Weights of a small contrastive audio-text model: encoder moe top_k, encoder num experts 4.
Rows from block 4 of the text encoder of a small contrastive audio-text model, named by matrix and row number. Rows with one number belong to one neuron. Each number is 500 + 25 x the weight over its row's rms, rounded and kept within 0 to 999. All counts start at 0. Numbers have three digits each.
After each neuron's rows are labels from the 100 texts, of 14976, where the neuron reaches its largest size: "fires on" is the input token at the peak. Only what is clearly more common there than usual is listed. The data: short read English sentences (LibriTTS-R). In brackets: how many of the 100.
# gate: MLP gate (text_encoder.blocks.4.mlp.gate.weight, 640x320), inputs 0-79
# fc1: MLP up (text_encoder.blocks.4.mlp.fc1.weight, 640x320), inputs 0-79
# fc2: MLP down (text_encoder.blocks.4.mlp.fc2.weight, 320x640, transposed), outputs 0-79

gate.544:480493495544519478482547451475531487506512547476523452537481505501487502509512461456511530508498494524475472520536529499504459469490453472530483498482473517516504476516482496531499526532488497502506470502516494520467507537534421478521541469
fc1.544:556485482515503492502541555473506493514498490517571524488488509529489518515475496469485509495482542541485480481526467482484516481499518443511501480499516541490524521515467436489541536511532504447523548513520486508456492506468474503482526509
fc2.544:517529478496526488501535496535495484492495500467511545536533504529498532538511504486518493505454504471470520537497493535522514531452477493518509517465501452539508492513459479525503510517496493485474512501526501485533544532459520525517503517
fires on: "for" (19)

gate.296:518499518480533484475519495490521490477507433469465433496474498478503474542487511466491491470476519547483463472518519502515509500504489499533493470488504490476501520494510518496433466527518466472506513464492489491465509498521458519511488530
fc1.296:473497483476497543499522493536497518490472454500498461429493467470515508498529524491474514498518509515489488524524539502510550517503499523486513517512495529464473494497492549482454502491470506444479532445540493512532534490488491497490469486
fc2.296:522507493502538512483513479504526519522524475495503510496518518470480472502452519508481476526525516485479484475564510502502475464468469485485544518529478456561544471508509510510523532544521535487496489486508543525501446507504552472511500493
fires on: "<end>" (47); "things" (9); "her" (9); "think" (7)

gate.312:499507478513510506482479544516473478504508481507488468457482539519510491491483488559542512507479534478504499546498503492477499518505470492520481502533506474516506494495506507539470522525497532522473521552491507508479522514512496519473519483
fc1.312:506517501449488514537507516460516484492496503462519511488503492503527452529495512482465499477520479490516485478501504493515515474498506522509488494528496510515458505485502521472501526504472488486567517549466490493516510480479504505457469504
fc2.312:437480510478518502513538536510517550496522494498514506485512477476477508483478487500509472506499501497486462477473532498504503469488519496502508480507549498462499493473527540488535494461529485529543526503473502524473481540493487474465480490
fires on: "make" (23); "me" (16); "makes" (7)

gate.526:463501500469523501553515529475511471502446545475515469523506482501488476494494484520500499498500468539535517513518512475536530500505553462484468456514463453559483519520532523488461442496507482533489491517471526508488528512488516482514506510
fc1.526:466494491505519540532484470521523456529555532487489485481470491509516512473455519532497501482519496518487511493479503519473533553510522456503511514528472516469487492466521496487495523464476516501473516467495462507489495524500468491483551492
fc2.526:490503471495524500489499483521479519512475481496509480447478494523472477494480494491486531496516486522531466477528439507539525508466482511516496482539544490459528509488503496482527535458475464523510517472463480485473506482510501508481532516
fires on: "across" (9); "glass" (8)

gate.590:519500482491542501507513495492499538458506470521503551497440519476487527467494529511551514533505490538491466500530534499517540515540488533471505572498488526545511494484479537519443494494479484506492455463463553511465477480478454506508488512
fc1.590:538459474498439470514546502522468538540502503517534486480519521487493452504484483523453466527527548528513478504491525499495480489512496495470515454489498475506509465528530509497508494505508520500528513515511489528510503505478568513516503514
fc2.590:512494495500499459551482527516543489516526515482492521499518492469526491505477496501497554490508503532493473580487490534523495546491501501554493499487524494485486476494495447508446485492541521467491487489483487466473513536465536471476537493
fires on: "moment" (25); "looked" (22)

gate.210:492492516483531483537488495513500515463487504465515520499437474492526452449453486489511514476506482482511443527507516459507533513493489470476508517494508507525542503463460482504471483461489552456521488453481502518480501487516536481564518510
fc1.210:514495485526509507470433462495459529493491503537524497466538524476536541535526501536516524500501491483516559525486468514478519516460474556533489486506504481506504507500482501447510526494492527503466510510470458553488441506478491462524529503
fc2.210:504512487512513540484467515525475524486522521516544459508466470480522542500545464424549532480461539455489483472483525507525455462486493476515509471483465477487481484472499524514502504521459528485509523494484530511524525505501503526509503501
fires on: "let" (53)

gate.438:492533533448495464481542468498476499456508503509521505496475491493524487487505492484520550489509529472450463481492511496476519521491502489479538476499486525484473515491500517509536477515494540452480484495488522524415517483501478505533500492
fc1.438:500512531499481494465497487465471464540476510503481477513494503497490526536541520488508455521521527532551509494508486494521474492498513503469473481506473501494497456510490474515485461521500514505505497550502533534488545491504482489507520497
fc2.438:543476499500489453505494501496516492482533501532535509537487522548484476506456548497529512520455506530524483524506558495479519497460479485489487500489481502451512498493485539452459512488501510511460464509506482502518496477504491548531505521
fires on: "<end>" (40); "moment" (18)

gate.117:437488467490547507514498488532485480500468454513491509516458529486485500511479513516495485486472547477518503481496513481483518537536489500465443472573444524523482479510486487526508526500470511523484489573493500450499532538466470498492459465
fc1.117:473521495488513497480473464508528511477501478519506455483486548519544480538526461511503492499515504479512476518526528500535525513492546507485489511519555498516489532478488496470468464479483491520467502517529476513477502517446484529502510476
fc2.117:481513557471489505501480498515451453497483490542515494459497529495527449494477455517473460517520523545504527524504475510486514523559507490505532491522503500547519515525516492551510458531444506530498498471512491493528498490528482515455478495
fires on: "by" (35); "him" (18); "like" (10)

gate.327:503489497464510498489497488506498498506505476496498517528482480483500530479518432468481560511505512515506479551484511464480541526529475517536476455482488504573512502445500478549497497485493495518474480456487500485514506484485532510512481508
fc1.327:509504495485498493507509495494512483447505468462512513478540490422502537554556506540532508525480514592483513471487509492529490452531455514509531461452501460499495486497510533493510491514498516494470495479482490472500524480506518471505493502
fc2.327:539457484509513523510512548489473477491450496466493527513522501497489464520452485495469485486448520467531523498528463518470514499510472526531469476476520508501510531514492502505467509514497475512534518492466538472472534500476545511539495513
fires on: "people" (20)

gate.9:529482447511511517508470476460467501467474502506549461444550489531516502527483475475551514520478514495494484554493527510525499507468497492498508464531471492493499453452474465559479504485513495487511519513473458502531551507478487516509472484
fc1.9:474518494476483500497539517494466514496461502495469482459507454506464465477489481457538493544470496463500523527542479524526519484479490495517502444522503507505505516513524509493530473480477535550476459520501465490526500480515506534504471530
fc2.9:544512489448520504524472522501530526514525506502497507485494501446483481489512512469510469440482576496510502497484479496527448488482535503494485494492531488510508491473455565482477506540509480508504467491505456494506549495530481507494550467
fires on: "by" (37); "boy" (8)

gate.205:493484519480493540474536478487498507518460468492530503491505520556496527525500467506506499493478475542510515526499505540531503459529495476485509533524474453507511498501500514554444497491496469541507531489446517528483516512511494466526523460
fc1.205:456518481476525460533531487508460502534479501497510545495503511458483553473496471523494485451504558495483513474504501477507481500535494493524520504490540542482514490522479467509535515532493538483507504489452510517498559476487509538538507507
fc2.205:480513493479523479486495481523506520473497478475537514494489504487492442513484479517503483513506467547533505479466517497501494437533514476480485505493511485512487503463526521478541488488531449489496507517515537507510526522485504527442486524
fires on: "'" (12)

gate.298:485474502482532520440487520488496468491502522473531501491514515469473485497500492492495532501446517541473517528514509521463483526449458511492513518459496516569484496496551460503501517522532507471509484480518500476533486453507483494497548526
fc1.298:486530497487517531480487538495479448476507476473528502492512521498459496499499469520509501472502487541505482507492495522492460531475471515472528480445532533538479508486498489534528468464501514487486510472533516521485509458495533493497553515
fc2.298:475445514481488479489478514479489583474489501483509503520516472491534517512518511510482532483479509508492513498502514516527528515442505462499487493482493499518483491501501525524498515530536451513478490494442505456506536502476511513537510527
fires on: "what" (24)

gate.452:514491446522502498469489504508483512494484445494549527463486491472497530531516519457457493534470491499503527554530518530478481511463508487496462545476476476539539452491487523559499482476489522496491488514489483505512527511533522495514481461
fc1.452:503518498493504515483506532506502510525500506519510499490481519504515485504525543542529524471524532526492542475489497492509521480555515500438479505452477506453483518495492502484469498506478444484457521431510486506517464503516523495478460528
fc2.452:499497463491507537479509478490519505508474465486525484512489512530511483500468533490451518477532521495499499497497518442518498527497547472516501495537482500540506516501484463481548445526559517445481511457528453480482531520440503522508512511
fires on: "make" (36); "may" (21); "me" (9); "made" (8)

gate.23:508505523436501461485512522544426488499457509485501534484490503495500527510527518500458501509507483522502546503527481526509537519476496510489474531478481529535513461504474502541485489506528486510559490527509529504455483458537503487534521454
fc1.23:508501468508480489486477496502481484492544497533549535499497522549461538507520479505495487536469476467457550465508476561532475470492519526525502511536540517509477456501505501517480484534509501458498504529473490480469463510491469484473482509
fc2.23:517498517514492494527503496499504506472522499516491477488549570525512516471519487499526506505507521488467518515538514527541498482505501522551494497519491472500475488464507488533524500508543486473471449475481506485520484494517537533495508462
fires on: "nothing" (100)

gate.1:502465535489486510468483501474448503458437458494504494454541523536520519537491495474492486499505486520548522491523478487543504520491495510489488496519493505464478522466467531501473472499528487530510520486507449523518491513449481513480525493
fc1.1:520492520524485474466531514526505515510508447477522506507511501502500533507495467528523492450519551475491541497471491518526486479483527487498532553503483474521543438464498518540496527515446517474507498487549526454473521512498474494509509522
fc2.1:513498482502494501469458503527491479495521481497527563532524485511522477463447552519456533530522481447509528501499477494514498540532464522525519525505494508472481493530477502505504479464497488471497529519484480525540462492443529485436523523
fires on: "let" (18); "that" (18); "back" (15); "better" (7)

gate.222:497477508499511482510512496492498505526468532500508514476542509465496517523478536517513521512495502509491529513515546514496548488512518527479516478463492496513498507492480537554477496485511504476482470478512463505519493469507489449506474509
fc1.222:530522470477477482469529468523540544488479504547531472510478498490483497576486526501531498489499496455543512491479566545507463513521507528460563456469536526534508509493489469507468534486495508496494500448490527495520551461521467480483488517
fc2.222:498493494515499481516479472474525458515510469538467473536534521527509491529491517462509533550542523489436487546532513488529507507521489506472511494462491485480517501526508480481500536531536483499480471513539447542518518481498523500468491494
fires on: "should" (58); "shouldn't" (9)

gate.555:459507492469548513499549512496497498507508492458505493492458490495482516510505496523488498477483526511523464526457564504475522533509531514463477491508496504465465526512496534516490492511508501540487484472477486485459476435549479461524502525
fc1.555:488471558457506503523528485506463474513512506467514464519469518534491490494454512458487555487538518470509513544515488491510510498541530508493468528526490497463484531445496523528474498485489460511483482487487500502497488484498511505528489531
fc2.555:447461524521476510498528477495437527510482532500515508481488529526491495529532508499474494516484491492506449502509494471511511521502538523520507480530522497488534492464517540522523523489495491505531543564528507474480500516484506496501559540
fires on: "how" (95)

gate.574:505509484510529504502469510524539532486487486492499492536542545493529508516530468501516487462508546544495477485533481524504492486506488467513494519459477496518488486497490480510516516486485492469512493531472508544520504490502450517509513502
fc1.574:493483512509502473497483455506469482512461487517489475481521492516495513515487488520502472483503541521507502522512491479475497513506499468506455520462493442494539486485470507480519453492495472483526490560519480519505528478523547514492475428
fc2.574:564517524462521516513545500529484459508501486528463488532476473474483500569480512495482553492469498513498521487497519463496504512533507549510504492487463508470495497499495499498480473560525477498470506492504550510539525488544465522477504486
fires on: "went" (49); "wouldn't" (20); "were" (11)

gate.14:502499528477521531473507481540522474493501524475526532470496518491476520549512472487498484491510489534452469490517557501536524509482484538520492509516517484573475521497491498518512485496474407473518469497490512516472484498481519461508456490
fc1.14:537497503467481503515463551492471496479475453501499499490505476534478496511517528489494546509551482523456484508483529514459484488500471500524508531482505468503491494504487511494496485496498531481502500504471496512464500482522493466471572498
fc2.14:458470523507519514479489483515489501490470511536489498479479519481541515518510485530518469477534520548519561473485467503512489518511491529494494503457535459527467516508533514503489513525472491494517497477505493486505492445505463497500525524
fires on: "my" (49); "like" (44)

gate.92:427445523488505519481508520495505501507468510505523524480464466465497517480519500509464491512497527507500495477473506515509473529472513542491517498505511490524522494508495523466497495485526450501511521532489497501431488505490497518499545513
fc1.92:520486459489517541539492494474532496492500509506493488566482472479497550488470454486506474536493502498526474488508492504486561492476518480465499460457453534470519476515516500478557495496534517528510497547496484476536503484488490542517489504
fc2.92:523469498504476499508515488498463474524529510523498473486516474521454507507505464498482473477493477492522533514525473507496520505526417499497486473513539443524481485544465482493505509483490468566477514503493517506443535478498442475511542491
fires on: "how" (50); "had" (23); "have" (17)

gate.192:438479494507508535504476510513458515533430509523486500495456470489493504476470460468522503520531522490575520473497502549485490498509503489515493497554471507485479516447524529531457495523504489547509515486487473459521518521506476476529489494
fc1.192:542485521525518496549520508499474503482526462528497527503480524495495489549458529476488478487457487477488518508498493505501505508459507512514510487496465509491475491497487492513504490473539521499487482502502528547481473538498481528488476498
fc2.192:530479496531486538513486506474555522495498533466452515491524520495478453506522526513471493520491504490519459511473506514518518509499465467468522505482503511559513497533508526504473479486527519497520504502523492492480523551458477513552507497
fires on: "nothing" (66); "<end>" (25)

gate.84:520483509502522493451523501516499551484486477478497516520474481475478511499445513536470476471483488480534497522523504499481465503483474505454436499499538497539517507517484515508511494499491528499495528529510504493537461507504467449503494508
fc1.84:491525483484491495484502488486480520502501481521515467526498524459525457518484534480479549510528528473538495461531455469519468499532486494451430491534544499517489515526484502518508491481495479497483527509445510456499514489544461517562504515
fc2.84:488466531499493494521489463468496539512482526518470473450499541504489526476470469531519475487580504500545467468534545536497489511483485517499556505495495521471457515509520513511541473533499545488491540528516488489495516501493502484527503514
fires on: "he" (100)

gate.41:472494462476530466488491495525500522454517473521517508491499531460543471531465467529544523477473524548496456555512466525471491533509521513490437506476496515537478503470445556508526487514543527482514535493467491456527531488498458499474505512
fc1.41:480538517514490457469516551500504474503503493500532518472526519499468502489489512505480493507553518457485503533514515519503504484522515531482489514509476455499528508511514512517531487537474495481560485526492520514476512500485508496493484446
fc2.41:518463481481505519534480533478540526513517497514494496519508533530498522568544461485506495510521536486535529465459495504506511499532533476474509514490457458524522486508509497444561426550505533500482534492487491529490504502501503493481489534
fires on: "should" (28); "shook" (14); "shall" (14); "sure" (9)

gate.223:465522447502498480521485479538492510512490489518524527471500494511489491512502480505542524557485515537508505501524476535505462529492495485505507540506478498557501520510502529507485489496491506528525490522528484483456495473508492516516459487
fc1.223:526479512512493507437484478514495523524488485512465516408523456508460488495467503505546463498482492508473535517499482490512547489477510514519468505498526522492503543517468529505533498495501514500525499513507481524513478443520508477483450432
fc2.223:473440497478484481547547509507462505486452532509511523501493524522511518547530491506505499508497547540504488529469541467498525525478461466531512521500490516550519483517500560518498579480531526492532540490507512438517466501528536523495524524
fires on: "she" (74); "should" (23)

gate.203:471526524529501549503530468535477515520514491474509481507497502456504497498469497506500525569493526529513539492499454483480516520484510498512484497532490533488449496517484473560484554487481517500516458473484481493470526454517496473561498526
fc1.203:483532504507533469514530471531538481517495459474527506533541534466539464484486485478516570489508502487494517526490482498496484516533526488473449527463494486482475497440440519554510517491567491463487451540521459570495486507546512549486506489
fc2.203:466509494487515515471530480516503498479520527483531437528513472484507518507451492516503518484471501532513456502555486505520534480540533517515498466516504476445516546508541518493488523470531506543505498484537512472494468469491500494486501524
fires on: "what" (29); "up" (22); "work" (10); "luck" (9)

gate.218:488495504515570533514502487498565487445467474490462480474517473478470489541484493534520487522457483525503467524511503531509480485507487515528483490467523510539522483504546478471525535449463503508531513511444504546513498542518478493472496513
fc1.218:446492485483493473490457531483504468534465523523507554518455548471503495472494528506503537476552490514528499523516536512497546478462517500542493501485489510521509533506436516507510497544496492504482481517481511535434477467511542491508530506
fc2.218:517481535485500463494476480507502509494475515509460482489479479530510501520465452414503509497553476530482535541489487513549528522559462512501553517526455485515487524461511501511473479507517520535516480489540491451518489484510504556475516524
fires on: "with" (46); "would" (17); "without" (14); "were" (8)

gate.147:482408525508495514498483499534518479506486533515529511485472512462498511508484537493494526527438530520518486505488518475507464500476521532477487500505534513525519480510474482443500494493486496559496492517479513464527491513489518505502502469
fc1.147:528489550474510497516515531507525508480486500512512454487501555527487485504519453489514446465453506522518482496469465539495494473532490518489543480432492536477499477516502455501466556456482469495492462538482497493466484484546514495486498491
fc2.147:475466499513488473482522521495481519489530485511511490532507536509540500481548492451500512503532451524518524499471547515482449516506469528520536451537502487482454499525469505483531516520482519516491503491533504487500493495464505513544518489
fires on: "he" (26)

gate.270:490484477497544480474551517529484468465483492524482485487494514537543484512508517498503541511487530486522520506499511539550480528514492492495487452548485470489494526486548545512488487460487550475524490520522487500481533469503472492514492500
fc1.270:456493509481517463514516520504515512510561511445487482497543450495485476488495510521451475453554480501514512503484518482493537458470485467489527529497542512504445539485475488468495505471511473505503504473468508523503533532484482564458517456
fc2.270:492505525472495526517496482475510464485496535546529463508474467495421507519522479471538501485542490521500486532516498484490473535537468504523533510544473504482484511504457494454506519473484515523554520494500504476513475472518556541477536520
fires on: "<end>" (47); "she" (21); "who" (11)

gate.549:467475507492479529487518471478492516526515515496544500479492509506478492470522453485485494472486509500508447532508520540479519506534480453516458489511459518513527468489501524499448447578510512487510489525470533507497501504515473475512497481
fc1.549:442515507508476500497503536506488516515461475489498493511506486481506452466505513492487509532514520515478513501497474537431481518509475521553504487515497486543485483515496457470492487516493486535534482520463527555475476545548471480485534530
fc2.549:503492502493519496484469461514506540513511519509535504476493505486529454550453488449470463518515517544523459483480512507532501483529519504492498497458482501475496552479506483493497497496512469514512507470506500498483458483549436506495524557
fires on: "<end>" (96)

gate.492:533484494498511486502494495526453514479496511502485568474533453485506509466514473495495499523453510550480531507504465470489442530475492484465532483508488497488485448504519518515491522504508515548498462535476525496515478488483502501488516501
fc1.492:487509545511509500473501541474520511509523511517503457498484553489478511493486505481507499481454436543462442527485510505467480491508500541539496497496569529499497512468471494482474489498477495483484494510530447478520485510524497506506544534
fc2.492:482523435499498526540456484497498501464492522501497560529496502474510496506535489461514529516514554529547503503501499478518541492549515515476533495502489510490456485496536494487489484489521501507521479523467457490555481488500459495500499538
fires on: "<end>" (30); "tell" (7); "know" (7)

gate.116:472560506500540525497488463505450502470498532509499550482480500512511532520530481500489507514455540506492526480529481467492485497485522518467481520514508502528534538488528489543507521517510474517518523517515473521532505502510504481493528512
fc1.116:528568492486502495521511507552539495449487463512486544550482542522481500497500529495494462479472494508483518496479528480505494502504515468521489512513561492504507519495510539479508453479489523500515494512483522481511498518526506486484497513
fc2.116:491495447493488450450478500483510461481469506514517478520516489492534517509468487505498523484554501531528525504510441513478540498499525546474498454487499501489492461483509531486524481468546469539495475527520511459483442489507496493467505497
fires on: "should" (54); "question" (14); "shouldn't" (10)

gate.275:489455476515527515493520528484476506509450509534544485485498531516510488491477536454509500474471526544474494512469522501514448500494468472497531519494488482482527496487503513494557488452509538532511528517542505507558539509498475483485506506
fc1.275:491528519517516488475524477516534502508452483467499509509523512534497506525436534525495499515466506501507489486475480478515466561486525528523487502488509500461510495474535477504537515504510513487456484515507484465515461526501538447522526522
fc2.275:511483464522526476505455542481505490484539550536466477512525501515475516450486492529533487507529491512502477486525506497499488494509499505494486489475520529510512501513524479490508495510485520496489459485493485512476537535474455508468463472
fires on: "she" (96)

gate.559:535491486514501494449523486530478450529468508507445449460466479458476524516465515536472524540455507467520480554546512497459467503506527489517520518495478490497463515500507514520461518516501496485496512508517501506496523447486506498464510501
fc1.559:485497491486463458498507520532510484494476458509500475522556473478512477466523486526520532513544492502469526519504502548534482563479507476546476494461506451479504513513507528477457542479488470500537513514496532468514513471514529509507510515
fc2.559:511461468499526477486492518510509532538509495500473448501472508480482539539491449428538454484537474529497500467505500464517484552487471523497497456551514484500517478489484473510534489471509520519512541520515477508494489505437498486502445499
fires on: "my" (19); "be" (18); "his" (13); "eyes" (12)

gate.372:488465466531494476481519525529532512523530528527494482514511517481455504487494518491492495475492505553497474510482552530471474496477515446452505464494532518584473462499511491472516539530489506502515504530468478529479490508494514492515484484
fc1.372:478506515522499487483501455533528504515519485520516460483503513450500492507494547496535536497471515552509491490539473485464474545494496509518527469493537466458521514496459526507518469538475484505503554469534480463455465488469468551481516483
fc2.372:532499508476472495511468488457493522507521525512505495505509520529478470542494494494511523506487533545482482471485491431516497483467491524472511457500515493508491541481467454517497509533505479522478471515500481493524516491503481532464519535
fires on: "how" (54); "<end>" (26); "house" (19)

gate.145:496458538452501506466484508515504489549542476482512503487485504497508471511485478502487502506527490519493524529453502508504526498479452516498501483464515472518490534501474504469512484525496480520521509491522485490453483523508499496488507474
fc1.145:480457551486504454508509458543524497446559514519472447514515478495434495530501535510522475490549474507528483494487526530551519475486459483522504483505459485533497504525502505513548488541480500482489487479534501476465497454489527500457485472
fc2.145:494493497481512493518484521453493493474472516472493475491488474500538521498521508522499537508514501516487482462491514507484516517508508495492505549525473510467539478467482522495516519488466501474510514480455478436469482521494541514511503566
fires on: "<end>" (99)

gate.237:464482487479456547506511515506486475468494422489480456505484491517501493489489465509549522462507482514507486510462520533517470502537501503545470488476473508513513490493510535485438493461469474475502503480492508481480507524479477464518536476
fc1.237:522505474512458526536535525524495475456509463472492501531498482513502495474487488502552496472531505507473498556468536516544501494502472496515489486465494524514531476511500468565508478476466502481489454458525517507482508474497496504485535461
fc2.237:492524489484432474487467497505502472494496517547538546527490493504451550494511485505529529506497522577477499476478483473516506487509523482529529478531548483488513495488473471505512498458489523509483526466500511472532480534512497472502500533
fires on: "'" (80)

gate.495:476454503468542540548495510515492499488462459512569507470507484479506503464479434506483484514542528503515486544473509552500515504476540506498447474510473554553472519460526483525528519504437506483488487522485501527524483518487483505476471492
fc1.495:534485520500505504498522493474497498501512511493525505521514475458473507513485518473533511483488509513492536481480556508518492533507499464472489475456510488503514466504484521474516526498496499532511481514514513497506489519474497498484516528
fc2.495:473499481483515501500482503533482513515486464474530513517524500477503537521528488527509516464494505487527461524516473502542493520487461487506461538511487449553498457525516546489518552496510523565541439474504570504508477485524499529518494485
fires on: "with" (37); "was" (9)

gate.15:483481470460516477502503462485535518480500501481551453501493492506512505510463491495504499462548564519539507537496536534502490515484473508493486479520476498566485512540533497546455504465489486526503492521492521476476501497550461494510548515
fc1.15:513509473521475511468489518512550530457526525485538496509494498474493495514507441531522518515502552507527496468461555538496510539501492499532499468515490468493485497509499479548537515480513488498524497492480525474459474507497477500548532517
fc2.15:500489502504485521456497514480510492526479468472521516540447477506492521492498517529479495487477511464460482483503479508527498500488519466523507524514519500499499501528508485493456473533464456511512488485455498478484506446494483519555490504
fires on: "'" (43); "is" (17)

gate.209:466478514499531478479538487509538491504473483525558477524516468474524520521502491491499482541489463528519491512459514519495510488494513507503496509488497542540527518517543542469447467529500523497540479457564487462482495514529503508483482467
fc1.209:503488521541536518528519540476509426516475463481481511496503523496552470468482460505491493497473523469514483545473489522486498533493513434491483488501526497478504540532538547489522489539497515498504482484503538542489527493457507491488496519
fc2.209:457506480501513502477450507530510485542485539509499489474511521526541452403475511483491513507477503512534469488506493527497480494475487500503514526487497488505466515474511461522518492466491492539467479493476495482527460536500480518480491529
fires on: "for" (90); "through" (8)

gate.142:509471451479488511516541522513472453518499519438438515519487491474487520563487501521530474465466533523487518524472479485513454493522457467483490504483522485527483501535488508542459493475507494514533495497491574463461516476465509534524506478
fc1.142:502523496509475451477479510472517563542478461508467469498512498522495499531476497512516473481508480476537495489492512511496515482492523476514468500511522564477499490540506478441514516527486524535485444523512480518531509519532499488494505507
fc2.142:511520499513513502459451502495513489482509550461501513467481447505500476497459510535471485498464548489509512548469491554517487524503466485529493481480480485540462473479458550510478537511462506504468473482490504482486517506486477533467557513
fires on: "my" (78)

gate.361:460477479489520493441459501516524514525441519480539445505507520500525475503475453500510507524476506499494500525501501507494491525477502517469496493495506511560480480492446558498490478501528493500514475550450478522513550456473473467546514472
fc1.361:531505519487505546499501510461467494449553539494547521452485485483479483528469478500504506474489508483493476463519504470508505543503477492491469475487456498481508530527499523521494492492479537495523517499524541505514497455501469456518488488
fc2.361:548504486463501510500489485499507512521492535510475528487512530517549447487490524503500548502509506498501483497500466495530523521500483471517451504522524511509490517470434508497521451480492522478479471468471478510517502510523496546505485526
fires on: "she" (77); "should" (19)

gate.350:486506507467468501531486502508469502514479459503524489520485526525532460576463482513509527517475502498513458520492504497496496517478530498503477493492479535499509492471505487517531482473451460509507520524458463528444503511491485517494505526
fc1.350:505536510521484540483479459468464463493486487515491491482485495516524490547515476489543548498520480496547504482492501500497513489505495509523538498516505492552497508478562468486476481507537517513511464471507490528482516519471478486497469485
fc2.350:456505510501504489494517551511524522510536482494538463484477527523498467535530514524506499475479499445439487475499504485441506492531504474557533467477516491473521455524486495512521510525495459506481555526506515536494495523471482518444481482
fires on: "<end>" (24); "straight" (8)

gate.81:473458499498511502535528464461501487491480534501523501493473522534500466526502486486532539458508467512498481516534485486491500455483493479489524507482453489515492551481514512553509496555520491543495508487518501470482515489567484494478543504
fc1.81:506484499482475485533507494493528475485493485528532498511488510568451458552498511512517462516510472496496497498522498500517476481470507508520474515482450473500517565512480556491489483533549487486503499490495504493499507522561529484486489499
fc2.81:518481509509504493497503510505484503501477520538463469486516468461534483488487504540500483503489507534501516515529499542489517551508473504458511456521495515532497478530491485524548508483442497503512487522489483498524572488493488541484457499
fires on: "let" (38); "wait" (23); "right" (15); "like" (11)

gate.94:461467519489493554505510505518481448477485514481523524554496499532504472511511486510493497513481520544474523495517501517529534523486509475524487509475459508567482497516465550520450519509503523486507457488491485507431528527487513503510538487
fc1.94:472466520485492527501474513482466482520468480470467495479519503523488522449510455509481493491497491521458516521488517547495533522489533496497521484509481519527475512530465576515487511526483495497513435514516459497463497501519485496529541484
fc2.94:494519508509537466482505501502511470516495511480515523490496534508522455488517489525508480465468520499459544516491474506526444509497503494559495520484479509523476502527507514508450462515583486502486474510518526510522539565532529451468480440
fires on: "let" (80)

gate.148:499485502507549507529474491510497487478447480486525489519503500497460520518491508528514497521481489522507476501530467489496496471461503485530501450488466447480513513477495521504507483485501487536463505504452525493498556511472534522473506479
fc1.148:502517534468453448473488477531519490489554469534505485518517463504533522463503566499492520474519499444491571505527481507504492487514473478498493481521535491485480534476492524519502485505498495494508520481528484495471498494537531554519489526
fc2.148:543528521505517530534516503529528479508509522485508511499473523484468442525482513465476535496512500499527509481561532512469457474552533534535494521496505497516525508496511500519480558465472504504500557528499545503467506496521477498505500527
fires on: "'" (10)

gate.100:494490510506511475494509512506488523464512440508524499480485530501482493519487449500477514482476520561514451547532496471473516494547526482493458532487508550517504471451521506498507499482519535518496487490493519529497484512514457488477493506
fc1.100:523550503507503543493499475529478556506508484539484513472529484519527508528491522489517478480467492482548496495495505531549503498494496486474464477501506522519448503467481497505509482494474549496506509484519547524485493483465489482479501488
fc2.100:432501514512539499497472464497481505485475477471474479531489496452514502530532479474520491473505520531493511484509534504503521500488514504507521474529521449535509547541475506533495498492530463507537496532505464485526521475513526505472524430
fires on: "my" (12); "quite" (8); "eyes" (8); "high" (7)

gate.29:449488526521497490472519493506506487485492502513505418481487486537452510523489505517524499478480500512528497490489503500498496483510480499483513449479534508548535467518520537491461503513434503492515537501522469483498500531523439517499497437
fc1.29:562513491503485476487513496515522476535516506470497551528513472481470512553502457423498498496480538502511466503476489508529524517463498472551476536502449526456470504484493493494512499502524467512523489509489509502522519476502524447545487493
fc2.29:514537538485491508484512496475498489540521493532510527516530516494461518494492478493552491511472520514480491498492516505461469503510514522528494447495455564439513484501525489521522518552538518517539517493471484492534466476511444472454501495
fires on: "'" (7)